Weights of a small sound classifier: held-out accuracy 97%.
Rows from block 3 of a small sound classifier, named by matrix and row number. Rows with one number within an expert belong to one neuron, the router's apart. Each number is 128 + 32 x the weight over its row's rms, rounded and kept within 0 to 255. All counts start at 0. Numbers have three digits each.
Before each expert's rows are labels from the 100 clips, of 14848, where the router gives the expert most weight on average: "strongest on" is what is common among them. Only what is clearly more common there than usual is listed. The data: short read English sentences (LibriTTS-R). In brackets: how many of the 100.
# router: router (model.blocks.3.mlp.router.weight, 8x160), inputs 0-159
# up: expert up (model.blocks.3.mlp.up, 8x320x160), inputs 0-159
# down: expert down (model.blocks.3.mlp.down, 8x160x320, transposed), outputs 0-159

# expert 7
strongest on: voice: male (92)
router.7:167147113079150130192084082179125134143127074104127080137130120098095157139101172121130108118156112176157078095110142136122142022121107103162134139150112140082142097106178161125094148176100100144143093095125132155109160185166153131206091041156217181180126139169095169145122176171136155156119140088148155154096080085156128141107117087144100126104105121139093152122142208131126181131113103114091133085136169080094126169152131118117204108114117148138126140142115126114113147118133188
up.14:112130135124134141091207170186079096154112128134113190099140160149171127159106096160165117118100153124169100108189095104107134142127111111100156121086155135105147224170107126121153159082165124116188111180157108086100200172117100081066118134088121061141185106111122096158128123123087138072093110142124152117128175138156131165160086154091154125098119086151109107124062095141132112088133123113064106153066129135125172079138181164167144122099126137113123105099184162108071089118079141
down.14:169153146111142104135145124137162090109109132143103152136117212067140093104127113124089113167111120154068148120123148124070078118097110135126091164160083114181127176160130129137120149206110086139150150146181192145083110112097101143160144163155132079091136177091138105148175089142130147123099129163098159126144139143142167063187134138152161214156141120111075192184107166160135124108125115080115163117121128186118162129189179102138170123097118153146158144143092173081043077108128157
up.15:120119076186113058107109125152135103087131065172051176204125176173138113180114124101099127082117178152175124117120162135117180167170100123157144135193152140135150122164192074132133159151150059151153087112162130128148159092108127056090137154108098063146164130139171132144103172120102167140102127152159127116085153166117117110151148125086177106078182091131112116154055072079132127114139097103161165134140103135139133117165119203120135114148096125088123109138091126121129135098075144
down.15:094176144082063187106128147093155152135133127224148082126116137106134099117217116145119091087156152179135088124150165151081089152146141188127139108089139125169134118111103135141079143144115151130155156148152117124138103184087137188113135146157158062127115102109153097123171125119113130141132099104122113146113137155150118134108212219137196141127132133136118137128083179146171139100172152151141132150136156073196139052082151113153178092128147126142103181142156056113087108147101085

# expert 1
strongest on: voice: female (93)
router.1:117121121077131124162105155155128097144101175109117073161140166120164169111118148132124114149179047134119144115124131126160151114105128120136086144171063144082070113119170173169154135155127114143131084130095130167106062131149136155168123064131161162147091111119014178159108165138127188096112150131103171152178158082043112121107129114171135113123156178085076124096116179129045135143162137129160066088092131124112130095102141130166189176095112119094128139142085162103159148119151112
up.14:109105113162117116115126172124110166100065116109101125106153125154115071159112152124162121124090158154177126139165149155134168158165083153112248142171120151118109089141085134129082114153152116103139114138157089105140154150112142101040129145123079090083190134110157163077137114096068119089137094094152093117154193113089146087155133154124128178084113095083142138118076121092102095184131139152154136130169141128140160046129079102131099158151134181123146159142143101109052080116057103
down.14:124111150134185132058134133066091132152066100177125098138114134124145113070140097111127156134158143144120112142173189112118152164121175159136105134063057115125137169038123115138141131086159128124063097121157162116096110130159114120143118121118152100068129071192072123100134099069107178109085142106158097148090116093145145182133113132184093162112142182068072181122162097139062074124113101180104137136124134115141126146099168154135097158168147088117109179095109163156124090126099083
up.15:187125071138148155102133120172094112119116098159119111168074187113132108141172088113200137100124201130136076088167122111139102139146130112142206142059127108117122153204086057118109180109120125100126069178164104121083182113148087077062144146129060086140189168126140121164115118112119104076137070134109139123078149144156147144132157194137116139101118140115121135114101143103086092152127147112114163158148096136081200154214171149117100143110149108124130129155137145108126132114086136
down.15:099197142127133121221157117135196127107106137181150139087147199100108164113139150110070167088145115120125192112078132129098198119097088202103084170174129146155145102113154112125135127139145119151144168145098156182134107144096107124108163153151091145126123121099135137115109176061159137102131136110128166135128170147083112139154183155193170126160174174126126175152089106089093154105115144097150117165193137146157130149103136116118156081151055125166065070129140095115163161083162098

# expert 0
strongest on: voice: male (72)
router.0:147153132137131111100123083145163151164089174128222047141031151132121175147137125119148156113105138100142169175075126103197160145081130125134081146121130173123118141133151141166210151143107104183169133132079133112085161135130150139172074097089155220144116122162094131149102143142131184104153101069104128070090125107168102139100152082152141134181117139104113098111074154088130176129135118135123092065064165087095110124111143144143087070139140154116108142128095133122119130109115166
up.14:112126136185161155097165173150107127135091110107073126166151154120107113151145164151073076133085093098157047115111112120118118090160082152081129101103139121159115136165120099129143127125125052165125137156104116114117174108120123058075119164098113087104173141116165099102124131146125090106127111113191126077084155156156158119192176107137131189104109112101084131110094065089059105136109162168120108124139083066181171067127172118061081140109157136107139145143173157122070077132114179
down.14:181065148093091132131135147099133127065104145089135119135087180083042162155149165100099183150118093156177159126142108132160169115088105107148112141093148104195115180131129097137088160168061143079153102125124100182101101209164154149133122129160108105115143132125141093154122108123086112110091126109138138167130182104114126151121159082144122134130170104097145122089101164034127116057104130093158210091153164108148139094048124146154166090073108179126128108125145113108137164108118137
up.15:141131175148142084087123110134105136070108144093139139138118146126130114107158138109111104097092120125165120126130092174090168173109098171116119040136151117096092098076085135111106085179149138084177114112170187139188151135053104126087161119172117087072152103091169110174122103148112180091125089133165151100182151119150103143176157180120083100064141132124059083120075167181121118064118118096147122186130157081169116096089136168127098168124120093119083149132117172139183137116134165
down.15:195142128086043126103162143128181123126101140106164059140119144126154139156149114110090142111099071215136126128076107147126142148132143109130125152134139047185130152159108138118128129148077181099124087135123131184091137144159127173125142072193111083168103164147140139155124136166097160077154162113161109161151132078122142155094147138096201131076133059163192133162100115086094103120160123069123117161121150096144098125140139131115110172094137177153153043129193097148083108142131126