config.toml
dataset = "short read English sentences (LibriTTS-R)"
arch = "transformer"
activation = "gelu_tanh"
mlp_ratio = 4
parallel_block = false
experts_per_token = 2
subsampling = 4
mixing = "mixup"
label_smoothing = 0.05
head_dropout = 0.2
beta2 = 0.95
grad_clip = 5.0
steps = 7600
batch_size = 512
Rows from block 7 of a small sound classifier, named by matrix and row number. Rows with one number within an expert belong to one neuron, the router's apart. Each number is 500 + 40 x the weight over its row's rms, rounded and kept within 0 to 999. All counts start at 0. Numbers have three digits each.
Before each expert's rows are labels from the 100 clips, of 14848, where the router gives the expert most weight on average: "loudest band" is the band of the loudest frequency at the time of the peak. Only what is clearly more common there than usual is listed. The data: short read English sentences (LibriTTS-R). In brackets: how many of the 100.
# router: router (model.blocks.7.mlp.router.weight, 8x160), inputs 80-159
# up: expert up (model.blocks.7.mlp.up, 8x320x160), inputs 80-159
# down: expert down (model.blocks.7.mlp.down, 8x160x320, transposed), outputs 80-159

# expert 5
loudest band: 250 to 500 Hz (37)
router.5:498559422486437513514445508524407532454521523543561539479466476518551420569475405466550501558527511501517478479548490485475431504464563495530496530445476496498562441502496558451417483499538473482499533458499499539497520500506489438492502500
up.0:455500513448471512456493534487513478483485483533516456521528487525491566468554449509521406492437549461525496559479564549541513455546515470553489409462463539503507477501461448487426477486517566545492498476562506447474474547468462497535522509
down.0:493492486500575549560513501548406505474532554478499504449468412562526612441424464415499568514482474495541462489587519511501362540510510484488441527501528468457477479488512481572539494515494487430459531534530511463541457546509542511535502515
up.1:526561547528522460441476532469502477521477542538479495565521532563566503481503400516498557470421521486496582489519498511517493444500445561527528534519428542446419452513549544519537532496565542476511477510430512527385514495531480511485477512
down.1:501511528527516479500539433431460492506417474467571458486569429548450444573564528475458483542453480450475510473524461491476540469517475488527415492518445482468491470522481485395475473534550498448504497458522506537471505553483552473537500432
up.2:505546496496588533585487502536499509468489476511502474526516538489461510474556510518486449438447491472528525468463548535513406504537513409483518477444462566444573492518507469526468433517495519563493503445576497498477512511548474443443525490
down.2:458463490457559541513457578505460529553446517464458495517510460501633562454483482408538516487485498457546502466524576507541439538508451459446454459530518486492484509514518528460498520456467486523492540589449546495575482543504424444427555533
up.3:387555499482568481503479486470526466529469523485525575564551563503490650507522495561449455417514494494501484448472458513499492485558537534556480465527519478470540490485516462517563452551449519587502421462516440448509520526471488413440551529
down.3:515511482476434497481507519499537510503524524512520573505438397523456459485474518474560527610529477500568526571525509477485485472501474521487411586455615460571468549423446582511478571483516410467476550561496450516575487601519488478519504467
up.4:446537550459520490520461424518418563487513484480451515514479486514516505493472432509486527529476440520468521489566517551510482542525508473585490447530482476529484521506462476487499463479480513477473427405506479496420444439458481500564568517
down.4:548435490481433561451466586483460497582462552464487551530480410522558472468469580514480533522486492540496532452513458525551515438532417515466447421565454486538479489509524494567506540477531500486515481508483569493479496526563575440502476452

# expert 1
loudest band: 500 to 1000 Hz (26)
router.1:543553555533490518504502511521477498510522494491409524398544474538470530386454506493503579539570497519493498448530511520469556511443505479480537495472506553552542514503578543537493532498483469503527451437554497483497386467501519393518518455
up.0:488495484455546530549448525533540487454454500484510509450493559531509524454509493586579507455441569519489512531500428548461451455496500405540465476481483486507484457470448464517523428555510530457517490456465504520456472606508455400460462530
down.0:555523478475502462550578518483556534448540455542540526510570520513434498538536563489519510531509463434509520501498507502432486558518501456442443513479516496509527603506509489502505494463522521520446511587535434505546617510555566491503489454
up.1:475486507536585515568497485463455509561418458514501440439481472451514511502477478587523521461441497519475513469537465482523436398520467432556548519526488488494527525421527472548549476559507513524521441496558563535538514506463503474553442478
down.1:562511471505484455464414468489486543464522543489515499481530503494498500499544522452606559530428527472408432500499453497496479519475494520490415444486555444509507536489476512538501572453549512521489483474460486504493608516514570434514504514
up.2:502514535489494494529504511455496436498458491519473517490589511484486487482611452548437501443432542531513539494492432504515489422428498443579547463476445500434477431492448454548489529450507578507509508467501560446536520492517459539528480497
down.2:560573548452492509475504577504579561448583477494522435487450523467492564546460499525589453492535496547592467571523465487473458424615530508458401510473469489555504575476512507504495537496522392479543551462479543500499527570498491538524499512
up.3:531464536505487426465501527498478487536509577545453487494453486525512536474479575437438525502432587567506584541476511521521484507551497560548505447516506431445523558515451460529473471462455511495511452543543495490524468504573462516534480553
down.3:453492603450501522521473447512438524493543481525436495527515489458439394514488531513550535523603469478433411507539501447578576461540493519485503471533454516520460485481377466493528479493481457469449433472499501584492554545509514497477486480
up.4:439490483509492420527485509564546546476449503483458427507521542436453520531501529476453498491454476495465537510525462554507488451431468454595437507589470537448543494421522568472489474487458480524466500466508453454451531500494449460525482587
down.4:561476472560526533460468505538554512522438546525501473506493461494560458523502513409535514527425476495459465480493554588510462496545467529538493488524456368562599427545553496544466474473471501506466478502506448554472506518445633473476487512

# expert 0
loudest band: 250 to 500 Hz (35)
router.0:515484482479504514480415501465509520526511490536537539526560481629517412481486498461536481568595446481451513472568493552464512523469478455512513510459509518495567529552471484520525526494513464436487519501527487530523413469484556431452552534
up.0:501516453526546496538561520419567513538458489544542500470469559451460612464609515492533474533527544498501445498489438473537426469561551506505496539471508457542542461499480534485532459536521481501496538543551428461451502465450520501509452492
down.0:535560506529478468456531521551528581445456537529482509524481451525529522459569510489480534525501518495527521510465533464465518562497440555569530535433508446524513567529498543537459576472498526567489508525523548400564523521592522460478543501
up.1:544515507493472499452500489480522443517496563555509596509452578499581559468595524496467552444496594493508459541514463534523508465501429543512453507479579450496436533523497482484469454512514592571440470473497497441481484531546488525478469422
down.1:533519608510489520530535530539536435516598459542475471516515418465543450426538500520508460487541520527559536536453533481467631423456535458523492478512506482479529518500407498473523485475510464511508578566508442577483524499482559500399450515
up.2:506544451557588488492512540534580532517440519460487540502439465523483618544471546500499500486509526533470498471485480408505440470524527490539526486549496498501561442513497515515569435468545520445488481513553490435439484447519505440516446494
down.2:551565420480525541505487453545513508514559529528488484515519538503461535428562494524530480561473515429537496531583553547385524602483539499492428533511510504497463541489423499491519499425472560525539481471484493411480565542495461456500485474
up.3:540481481441449560545520472561486492507513455459540486489508527470441528524520524530447554432513509455511517508428519493507481446441473487504461466424501481498589429538466524465487537599527575555504441524541499442423497555465532510507502521
down.3:523483489451498544445490573523464520457512486440502465508458539523504549487598494519453493480494535573545470498511537501491468491454509458503487454577415506448613459519480517535458495445532530530507515443507462494469530503476512507508532529
up.4:450505466489539453526517461556513510513557535522539514497475479487420537491478526497581557484493516511505449422511448551479422446557539557535518555504548511506493574475493520535548465573457522581493562483439433508539476525484550437539538431
down.4:516540533446475478470408470499475486473506484511560449504511447483417487547490466534418510452555492572418509529505422515488488507525465451509571507521515529495474418492509515471503464491479485511486476461540596481446509424499485484535527505