config.yaml
num_classes: 2
num_experts: 8
layers: 10
positions: "sincos"
label_smoothing: 0.05
optimizer: "adamw"
eps: 1e-08
lr_schedule: "cosine"
final_lr_fraction: 0.01
Rows from block 3 of a small sound classifier, named by matrix and row number. Rows with one number within an expert belong to one neuron, the router's apart. Each number is 50 + 10 x the weight over its row's rms, rounded and kept within 0 to 99. All counts start at 0.
Before each expert's rows are labels from the 100 clips, of 14848, where the router gives the expert most weight on average: "strongest on" is what is common among them. Only what is clearly more common there than usual is listed. The data: short read English sentences (LibriTTS-R). In brackets: how many of the 100.
# router: router (model.blocks.3.mlp.router.weight, 8x160), inputs 0-159
# up: expert up (model.blocks.3.mlp.up, 8x320x160), inputs 0-159
# down: expert down (model.blocks.3.mlp.down, 8x160x320, transposed), outputs 0-159

# expert 7
strongest on: voice: male (92)
router.7:62 56 45 35 57 51 70 36 36 66 49 52 55 50 33 42 50 35 53 51 47 41 40 59 54 41 64 48 51 44 47 59 45 65 59 34 40 44 54 52 48 54 17 48 43 42 61 52 54 57 45 54 36 54 40 43 66 60 49 39 56 65 41 41 55 55 39 40 49 51 59 44 60 68 62 58 51 74 38 23 59 78 66 66 49 53 63 40 63 55 48 65 64 52 59 59 47 54 37 56 59 58 40 35 37 59 50 54 43 47 37 55 41 49 42 43 48 53 39 58 48 54 75 51 49 66 51 45 42 45 39 52 37 52 63 35 39 50 63 57 51 47 46 74 44 46 46 56 53 49 54 54 46 49 45 45 56 47 52 69
up.16:50 46 62 59 48 35 47 55 72 46 54 55 36 41 31 54 55 59 41 57 35 65 56 48 48 47 64 46 80 46 24 58 51 48 46 47 49 54 46 24 46 41 52 49 48 34 35 49 52 53 40 56 46 55 57 72 44 34 55 56 51 45 57 32 47 48 39 74 52 64 53 39 39 61 58 54 43 57 61 65 47 36 52 45 54 61 63 43 64 61 50 62 23 52 40 43 45 51 54 40 35 54 46 61 54 54 38 43 51 72 53 46 52 63 47 44 45 53 39 58 55 44 41 51 60 30 63 64 55 62 48 50 58 46 55 46 57 43 57 49 56 58 55 39 60 52 33 52 49 68 70 40 47 53 48 53 39 65 58 45
down.16:50 53 62 46 34 33 50 34 56 37 54 70 71 45 50 51 56 54 41 51 43 45 43 69 59 49 54 46 53 43 38 48 45 48 66 47 49 75 42 40 59 51 53 40 37 56 39 37 58 62 30 54 52 41 51 51 50 57 44 53 43 61 51 66 58 56 44 57 47 43 43 46 32 47 65 43 55 52 52 32 42 75 44 48 72 33 58 53 38 53 49 32 49 47 66 45 47 68 47 47 70 60 45 73 48 52 45 44 38 60 53 37 56 48 58 55 65 58 66 52 52 31 59 43 60 62 60 60 61 40 52 49 26 42 62 54 51 29 63 54 60 46 38 59 32 51 45 39 54 54 47 47 44 46 61 45 51 58 47 61
up.17:46 37 54 51 31 51 39 60 48 57 45 43 35 33 49 42 46 51 32 44 45 70 73 38 63 66 45 61 54 61 39 69 63 27 46 52 47 33 62 56 54 36 49 46 50 38 41 62 68 37 49 34 52 39 63 50 48 53 41 53 49 35 55 42 48 53 55 59 49 53 31 30 44 60 59 58 42 47 54 58 41 42 36 56 49 26 52 50 61 49 55 51 36 49 41 49 49 61 38 52 40 48 47 44 40 62 53 57 52 58 42 49 48 37 63 45 35 48 68 45 59 52 49 55 62 49 50 34 46 57 40 30 54 60 33 45 52 58 52 60 70 58 47 57 52 52 52 45 46 61 50 19 56 55 36 28 50 43 47 55
down.17:42 55 24 47 44 51 51 48 61 52 47 50 53 52 38 59 61 44 51 47 49 46 48 53 47 50 64 46 36 46 50 51 35 65 39 43 57 49 65 52 47 63 54 56 52 60 45 52 43 50 43 51 45 58 50 58 67 67 63 41 46 60 54 62 59 52 52 48 51 59 61 41 32 56 52 65 66 36 55 42 57 67 42 46 48 33 47 48 46 68 56 59 34 63 66 46 30 50 54 57 72 49 63 62 62 48 45 48 54 79 60 47 61 61 54 67 58 49 41 41 51 48 67 56 63 54 64 74 62 36 68 43 49 45 55 54 50 55 69 37 45 53 59 64 60 46 41 64 62 52 68 69 45 46 55 34 49 59 29 52

# expert 1
strongest on: voice: female (93)
router.1:47 48 48 34 51 49 61 43 59 58 50 40 55 41 65 44 46 33 60 54 62 47 61 63 45 47 56 51 49 46 57 66 25 52 47 55 46 49 51 49 60 57 46 43 50 48 53 37 55 63 30 55 36 32 45 47 63 64 63 58 52 59 50 46 55 51 36 51 40 51 62 43 29 51 57 53 59 62 48 30 51 60 61 56 38 45 47 14 66 60 44 62 53 50 69 40 45 57 51 42 63 57 66 59 36 24 45 48 43 50 46 63 52 45 49 59 66 36 34 49 40 46 66 50 24 52 55 61 53 50 60 31 37 39 51 49 45 51 40 42 54 51 62 69 65 40 45 47 39 50 53 54 37 61 42 60 56 47 57 45
up.16:45 59 61 55 55 54 52 38 60 66 47 37 46 35 57 52 38 47 56 51 41 57 42 43 64 43 65 46 58 37 49 53 72 52 51 46 67 56 48 44 39 36 46 66 35 63 44 58 42 41 53 54 58 47 52 41 51 41 53 46 40 64 45 41 51 62 71 45 46 43 56 48 64 48 41 52 59 30 53 47 55 40 47 41 76 36 55 61 44 53 62 69 48 61 64 44 60 38 44 63 47 51 21 71 68 54 56 44 58 45 62 28 58 55 38 47 47 61 54 61 44 38 56 38 35 53 66 43 46 76 63 45 51 46 56 49 44 46 41 51 49 57 56 28 53 44 39 39 66 53 51 35 47 51 47 40 48 58 45 66
down.16:40 43 42 42 70 51 63 62 20 60 43 46 45 42 49 68 57 59 57 45 53 57 47 57 44 59 52 45 37 47 53 56 45 55 59 48 46 39 57 54 58 53 56 51 54 46 50 35 61 50 49 48 48 56 60 51 38 48 59 66 47 33 56 52 58 44 61 38 50 30 42 46 62 48 49 73 43 54 41 46 56 57 41 49 50 41 38 35 39 34 50 63 58 55 29 60 41 59 57 43 44 55 52 81 53 65 30 66 32 44 48 56 36 31 55 52 40 53 48 48 62 29 66 39 49 51 49 54 44 36 65 43 54 69 40 55 62 49 74 64 47 42 53 53 61 39 52 48 60 40 59 40 49 59 51 59 59 46 40 33
up.17:36 51 36 51 42 48 32 56 49 54 56 34 67 41 57 55 35 44 54 63 57 45 53 36 53 46 52 45 64 42 41 50 60 56 58 49 59 59 35 41 58 43 59 54 32 42 49 66 58 44 43 43 47 54 47 50 50 51 57 49 56 41 48 47 52 59 53 64 49 48 53 60 62 52 48 61 29 26 66 49 55 31 49 58 79 50 59 58 50 42 53 67 51 54 42 35 63 40 58 53 58 19 35 63 55 37 44 50 39 66 64 51 49 44 49 57 50 63 53 57 52 33 42 38 38 47 62 60 51 62 42 59 70 44 47 46 59 44 27 64 68 62 61 39 51 45 50 41 40 58 54 42 44 55 46 48 59 65 30 43
down.17:32 50 36 53 64 45 64 51 57 57 44 66 29 47 46 39 40 68 40 65 67 31 47 52 34 60 45 51 27 48 41 52 64 47 50 48 44 58 73 51 54 65 34 34 46 51 59 52 67 49 57 58 43 58 58 43 49 41 66 25 43 44 56 59 44 41 53 54 52 44 51 38 49 37 51 49 28 64 43 45 57 56 57 61 65 49 39 60 41 56 46 56 49 49 54 49 52 70 66 41 57 62 39 59 55 62 35 59 38 52 62 55 49 50 49 70 57 44 51 46 40 46 51 40 46 55 34 41 48 36 66 48 66 55 42 48 48 38 49 51 50 57 36 55 53 24 57 46 73 39 58 49 62 54 48 49 45 40 46 54

# expert 0
strongest on: voice: male (72)
router.0:56 58 51 53 51 45 41 49 36 55 61 57 61 38 64 50 79 25 54 20 57 51 48 65 56 53 49 47 56 59 45 43 53 41 55 63 65 33 49 42 71 60 55 35 51 49 52 35 56 48 51 64 48 47 54 52 57 54 62 76 57 55 43 42 67 63 51 51 35 51 45 37 60 52 51 57 53 64 33 40 38 58 79 55 46 48 61 39 51 56 42 55 54 51 68 43 58 42 32 42 50 32 38 49 44 62 42 53 41 58 36 57 54 52 67 46 53 42 45 41 45 33 58 38 50 65 50 52 47 52 48 39 30 30 62 37 40 44 49 45 55 55 55 37 32 53 54 58 46 44 54 50 40 51 48 47 51 44 46 62
up.16:54 25 50 39 22 47 57 53 37 44 33 60 41 63 53 56 39 37 34 41 34 57 55 47 74 55 39 55 50 48 58 58 53 49 52 48 40 49 45 51 56 23 47 49 54 46 54 57 38 50 59 59 58 58 54 62 57 41 36 64 50 59 39 65 48 56 35 58 56 49 51 54 53 47 65 43 40 39 55 42 28 49 49 59 52 39 47 60 51 58 62 38 53 41 40 62 66 64 62 46 36 51 36 53 61 48 52 49 48 26 44 30 52 37 44 51 45 53 48 44 43 49 72 63 64 55 44 65 47 48 58 49 60 33 44 54 41 60 57 61 34 52 51 60 44 39 47 69 46 54 33 47 47 43 46 58 58 23 53 50
down.16:38 45 65 35 50 50 60 40 41 40 53 52 58 42 43 34 33 62 67 57 49 30 56 62 54 50 41 68 53 28 68 60 52 40 43 59 62 45 45 56 59 55 40 47 32 36 44 40 48 54 51 58 39 40 59 44 55 61 57 65 44 51 43 46 50 47 70 40 53 31 32 50 51 40 58 48 66 57 58 66 43 59 50 54 53 55 46 47 38 37 51 44 59 40 50 68 65 60 59 40 40 61 70 57 39 51 39 50 58 41 44 53 45 42 72 26 61 50 53 27 38 47 38 65 59 59 44 64 52 57 51 36 52 45 41 70 34 43 56 53 37 49 44 49 54 45 58 45 46 65 59 53 49 38 50 46 57 38 47 39
up.17:55 42 50 45 43 45 53 47 43 52 47 46 39 53 55 55 47 58 53 55 20 52 64 45 55 52 41 43 58 30 51 41 60 53 55 54 49 48 39 35 53 41 61 63 33 36 51 65 53 53 68 34 60 49 49 83 52 43 48 53 39 34 34 49 56 53 41 70 61 55 33 46 69 30 49 59 43 57 53 42 42 53 59 49 60 56 40 59 41 41 59 52 59 58 38 59 61 53 50 54 35 39 44 54 53 47 70 39 47 37 48 32 31 55 40 38 62 50 64 37 68 46 55 66 62 53 46 47 53 58 64 56 67 51 49 63 52 52 51 69 37 63 46 59 52 58 37 55 68 62 42 47 62 60 47 49 63 51 40 54
down.17:29 46 55 38 52 45 58 40 48 26 41 64 48 51 58 36 41 66 52 48 44 30 57 57 45 48 42 52 48 39 60 52 43 31 50 64 53 62 37 43 51 47 44 56 33 44 49 62 37 66 42 63 47 46 51 56 49 62 33 56 36 61 49 58 63 31 67 55 51 33 47 61 38 46 50 52 69 63 67 62 43 69 46 44 62 47 43 44 38 41 56 36 56 40 54 64 61 66 57 45 36 45 68 59 51 49 43 37 64 44 53 51 56 42 58 40 58 54 45 31 35 43 48 65 56 52 44 53 50 56 49 34 55 37 43 60 40 48 44 51 30 42 40 47 33 40 53 40 46 61 35 35 40 42 52 42 45 46 67 50