From a checkpoint of a small sound classifier.
Training: adamw at rate 0.0013, held-out accuracy 97%.
Rows from block 7 of a small sound classifier, named by matrix and row number. Rows with one number within an expert belong to one neuron, the router's apart. Each number is 128 + 32 x the weight over its row's rms, rounded and kept within 0 to 255. All counts start at 0. Numbers have three digits each.
Before each expert's rows are labels from the 100 clips, of 14848, where the router gives the expert most weight on average: "top examples" is what is common among them. Only what is clearly more common there than usual is listed. The data: short read English sentences (LibriTTS-R).
# router: router (model.blocks.7.mlp.router.weight, 8x160), inputs 0-79
# up: expert up (model.blocks.7.mlp.up, 8x320x160), inputs 0-79
# down: expert down (model.blocks.7.mlp.down, 8x160x320, transposed), outputs 0-79

# expert 1
top examples: voice: male
router.1:147137091171136112070097125120121118139107104139136090137076104098149131117141141165118178110146124143151164133195106122102097110119200121084144161134109146142096106108103126169076228123126152092156131123030140119145132117122108106125204123
up.7:119091119125094173120123140107062105167101074071082183101092043144124200122104120159156132135117162061200133146132144119161074152102076130094132106134174154120145157110107187147143123136150145106124124100174152169175120083119150178099142164
down.7:116189159134116163143152109070097100121068131143111116110081109132080132081105091104163074122065169143166116176135096118149158146113094128103143175127136177080165144141130112179131119169125128158150159126120135157093112093137124186125166197
up.8:145128161089104137122136163102153054092167144131066138080124186141090189175118106106183133126142161083199148132178122121123196102045124124083145120174111082098100137114153154144109168123143183069161128128122137103145131149095145177135094100
down.8:069193085149093082061166132158094087129074124067128097120170090170092125142137118137134119094069127145218117134143152138125101117142117110065056110153081154148134088066104186151150119107116090107096097125163121114096154110066164084137116148
up.9:137128133134116165140126146144212076129092124115107057083143188102088106158158172124187116076127127158110169175162140090113102137106100099154170112214162157126138105163146106127153124130159131157137092153128190104101151161140138178139136072
down.9:146172134126132147141150190124123145129144093106140118133157118144084095118152142115140128102108161162120193106204128125130085146163126083055124135074087127102181124092130139064149107098109153080126143099109173126125133073106133057171178123

# expert 6
top examples: voice: male
router.6:129150084117146097176129124109106120136111168121177125146041089132139131115115154109119151110143098128182179100096115143149122081135212136095144099129088173140107069137145130109180111210115132117147129109133181166090122191088119126091105126
up.7:119133083134097151111109150183097178182106133103152122187126162116161147122147087125144138144124090190118176105131119166058205116121100142144129100128118106172112154100145028125152118153129106146120134113129175141153076119135090053110094146
down.7:105115176101152138129166109157123067097118120130139171103105140086180157171130158157159134131152129097132158110097106149141181158180081129109102129177111128183170135162121122142151137118136168117172149127187084167096098152166137140074153048
up.8:150169123093104146113137107154138055052119115170120125091119141176079156118160082140166126124114220113145133138194108188107135137127109115089109113193121124126148123113066140141135154110179141083082161109144130128148124133102156158198068079
down.8:090098097137173181124131121183095109111129144019126160116135075067201139143163161122135084159125038163138148141125157127173149119146136156142149095147133175092133112182129121084115116213143098145179101145153156118143127132115151099048125053
up.9:160104096124128122127151162144158137137130135130143128099084086098065135117091095122160134118081116150166144132161161105130105129153085137179082188104166122120128200143074076163103103091125178133124064139144076107147161117136084145124204116
down.9:114155151153144089164140143129172043107062056155093170122120097165112152091118144157113117103142095102158171103132138121153150125122117134119128164144125139099164086126200120082196126135113147117149114124183142117076047173106139130094124091

# expert 4
top examples: voice: male
router.4:217161084095169102144121092127104116154122124132155024156107092120136095128125169142150199094171136169125170114079131083080119109142124128093136160127117167096103068098169127152178140169119097104121114086125181159150131130113136095073142135
up.7:115105155101107103117108146132170089119139129135103152156160152168132089117105091129148091104106199139212077119099060125109155152161059171147130130149154106155139135174182135124113120118130153113125068129142127126117128138176122105123154120
down.7:073136126118115151121111105102133188090088144171160135142138125073103142056131159069126125108077118139111120131135080122096068119091140114127166154119068130100201153158154100113111119142135137105163156148139119114121186086163130154102104081
up.8:099101170145080150122166137127144065160138126155119112149138122153077150110123123110118111145149129131139102184147095138097145099116103137157097134130111088061073174118152182128125154100145183129083154125187123099125056154101108096110155114
down.8:128167139125164053145080141115147172192137126172131129160104113115107148132070108150137161136129124157159121141163174073110169099142098125080094122122132118174100112159099141083129122101088135078116112085149132158144132104092160159150107106
up.9:137164165172099093092117106120121073164147175160161162175067147183112130156067089105147136081013186172137148112159148119109110110108158084128165098146133126098076099102089131172184116114136180137101111096129132131163108122186151106105115094
down.9:127127106148115038163131072091154091155117121164140165170149092144118130106122130118137114094139112121095169124169184162114124149141151137232124117063133088148128092119223132077090100114086124162107089145183178176107159148095117159147139123

# expert 5
top examples: voice: female
router.5:155172090089123114102116148133133126126077105105121131131098104134101136116123149052108120123134121204123180126207128145063103083173181155120182110121084126150137125152203138202179113181147118152094115130118165128101134174085092118087091094
up.7:120167146117102118115185126142127122084125080126138075092176150141115107123145060104129082088073111143156145176125101092120111149132145126111110125122123160129093122182122109178179095166128155154143169122157095206125120094111133113157119092
down.7:158120114137131083138088174127062109122126135077154133090171100145144140120081167073087102167102114065152151076083131170141122118119162113128131132183118101102129123093099087088102159151137181123174122161134128103071136085074161114074170125
up.8:088125099149054094138132132119155077148130105152110176137082150129146181094138105075135122104066183096174177149122120127109133087123062163125068127129144123129141095162163109151146141117118114132169164180136164085140062107101139104183095076
down.8:120193076096133090171098141116116170128112133083106158175153129112078118120121168107115130148162102129182154168092177095105066227125104193143145173072148138147102164190156118140180131171109142086152085116147164135113108179133147095146119066
up.9:122142050120105116082115156135161092126075107181132147124108118138074122072076113095111145107068132142230120108171139121113175133083097156182104168097084076132091098079095117144074147146110156094116128144121152139109113106124077141133094145
down.9:128122099116162159161145159124126154134122162154089165063078133167075163150083141100165145093120135104037180076162114092061121085092122118149127144134106179125128084109181114158099150158088129114074134170129132141137099135114097106136089123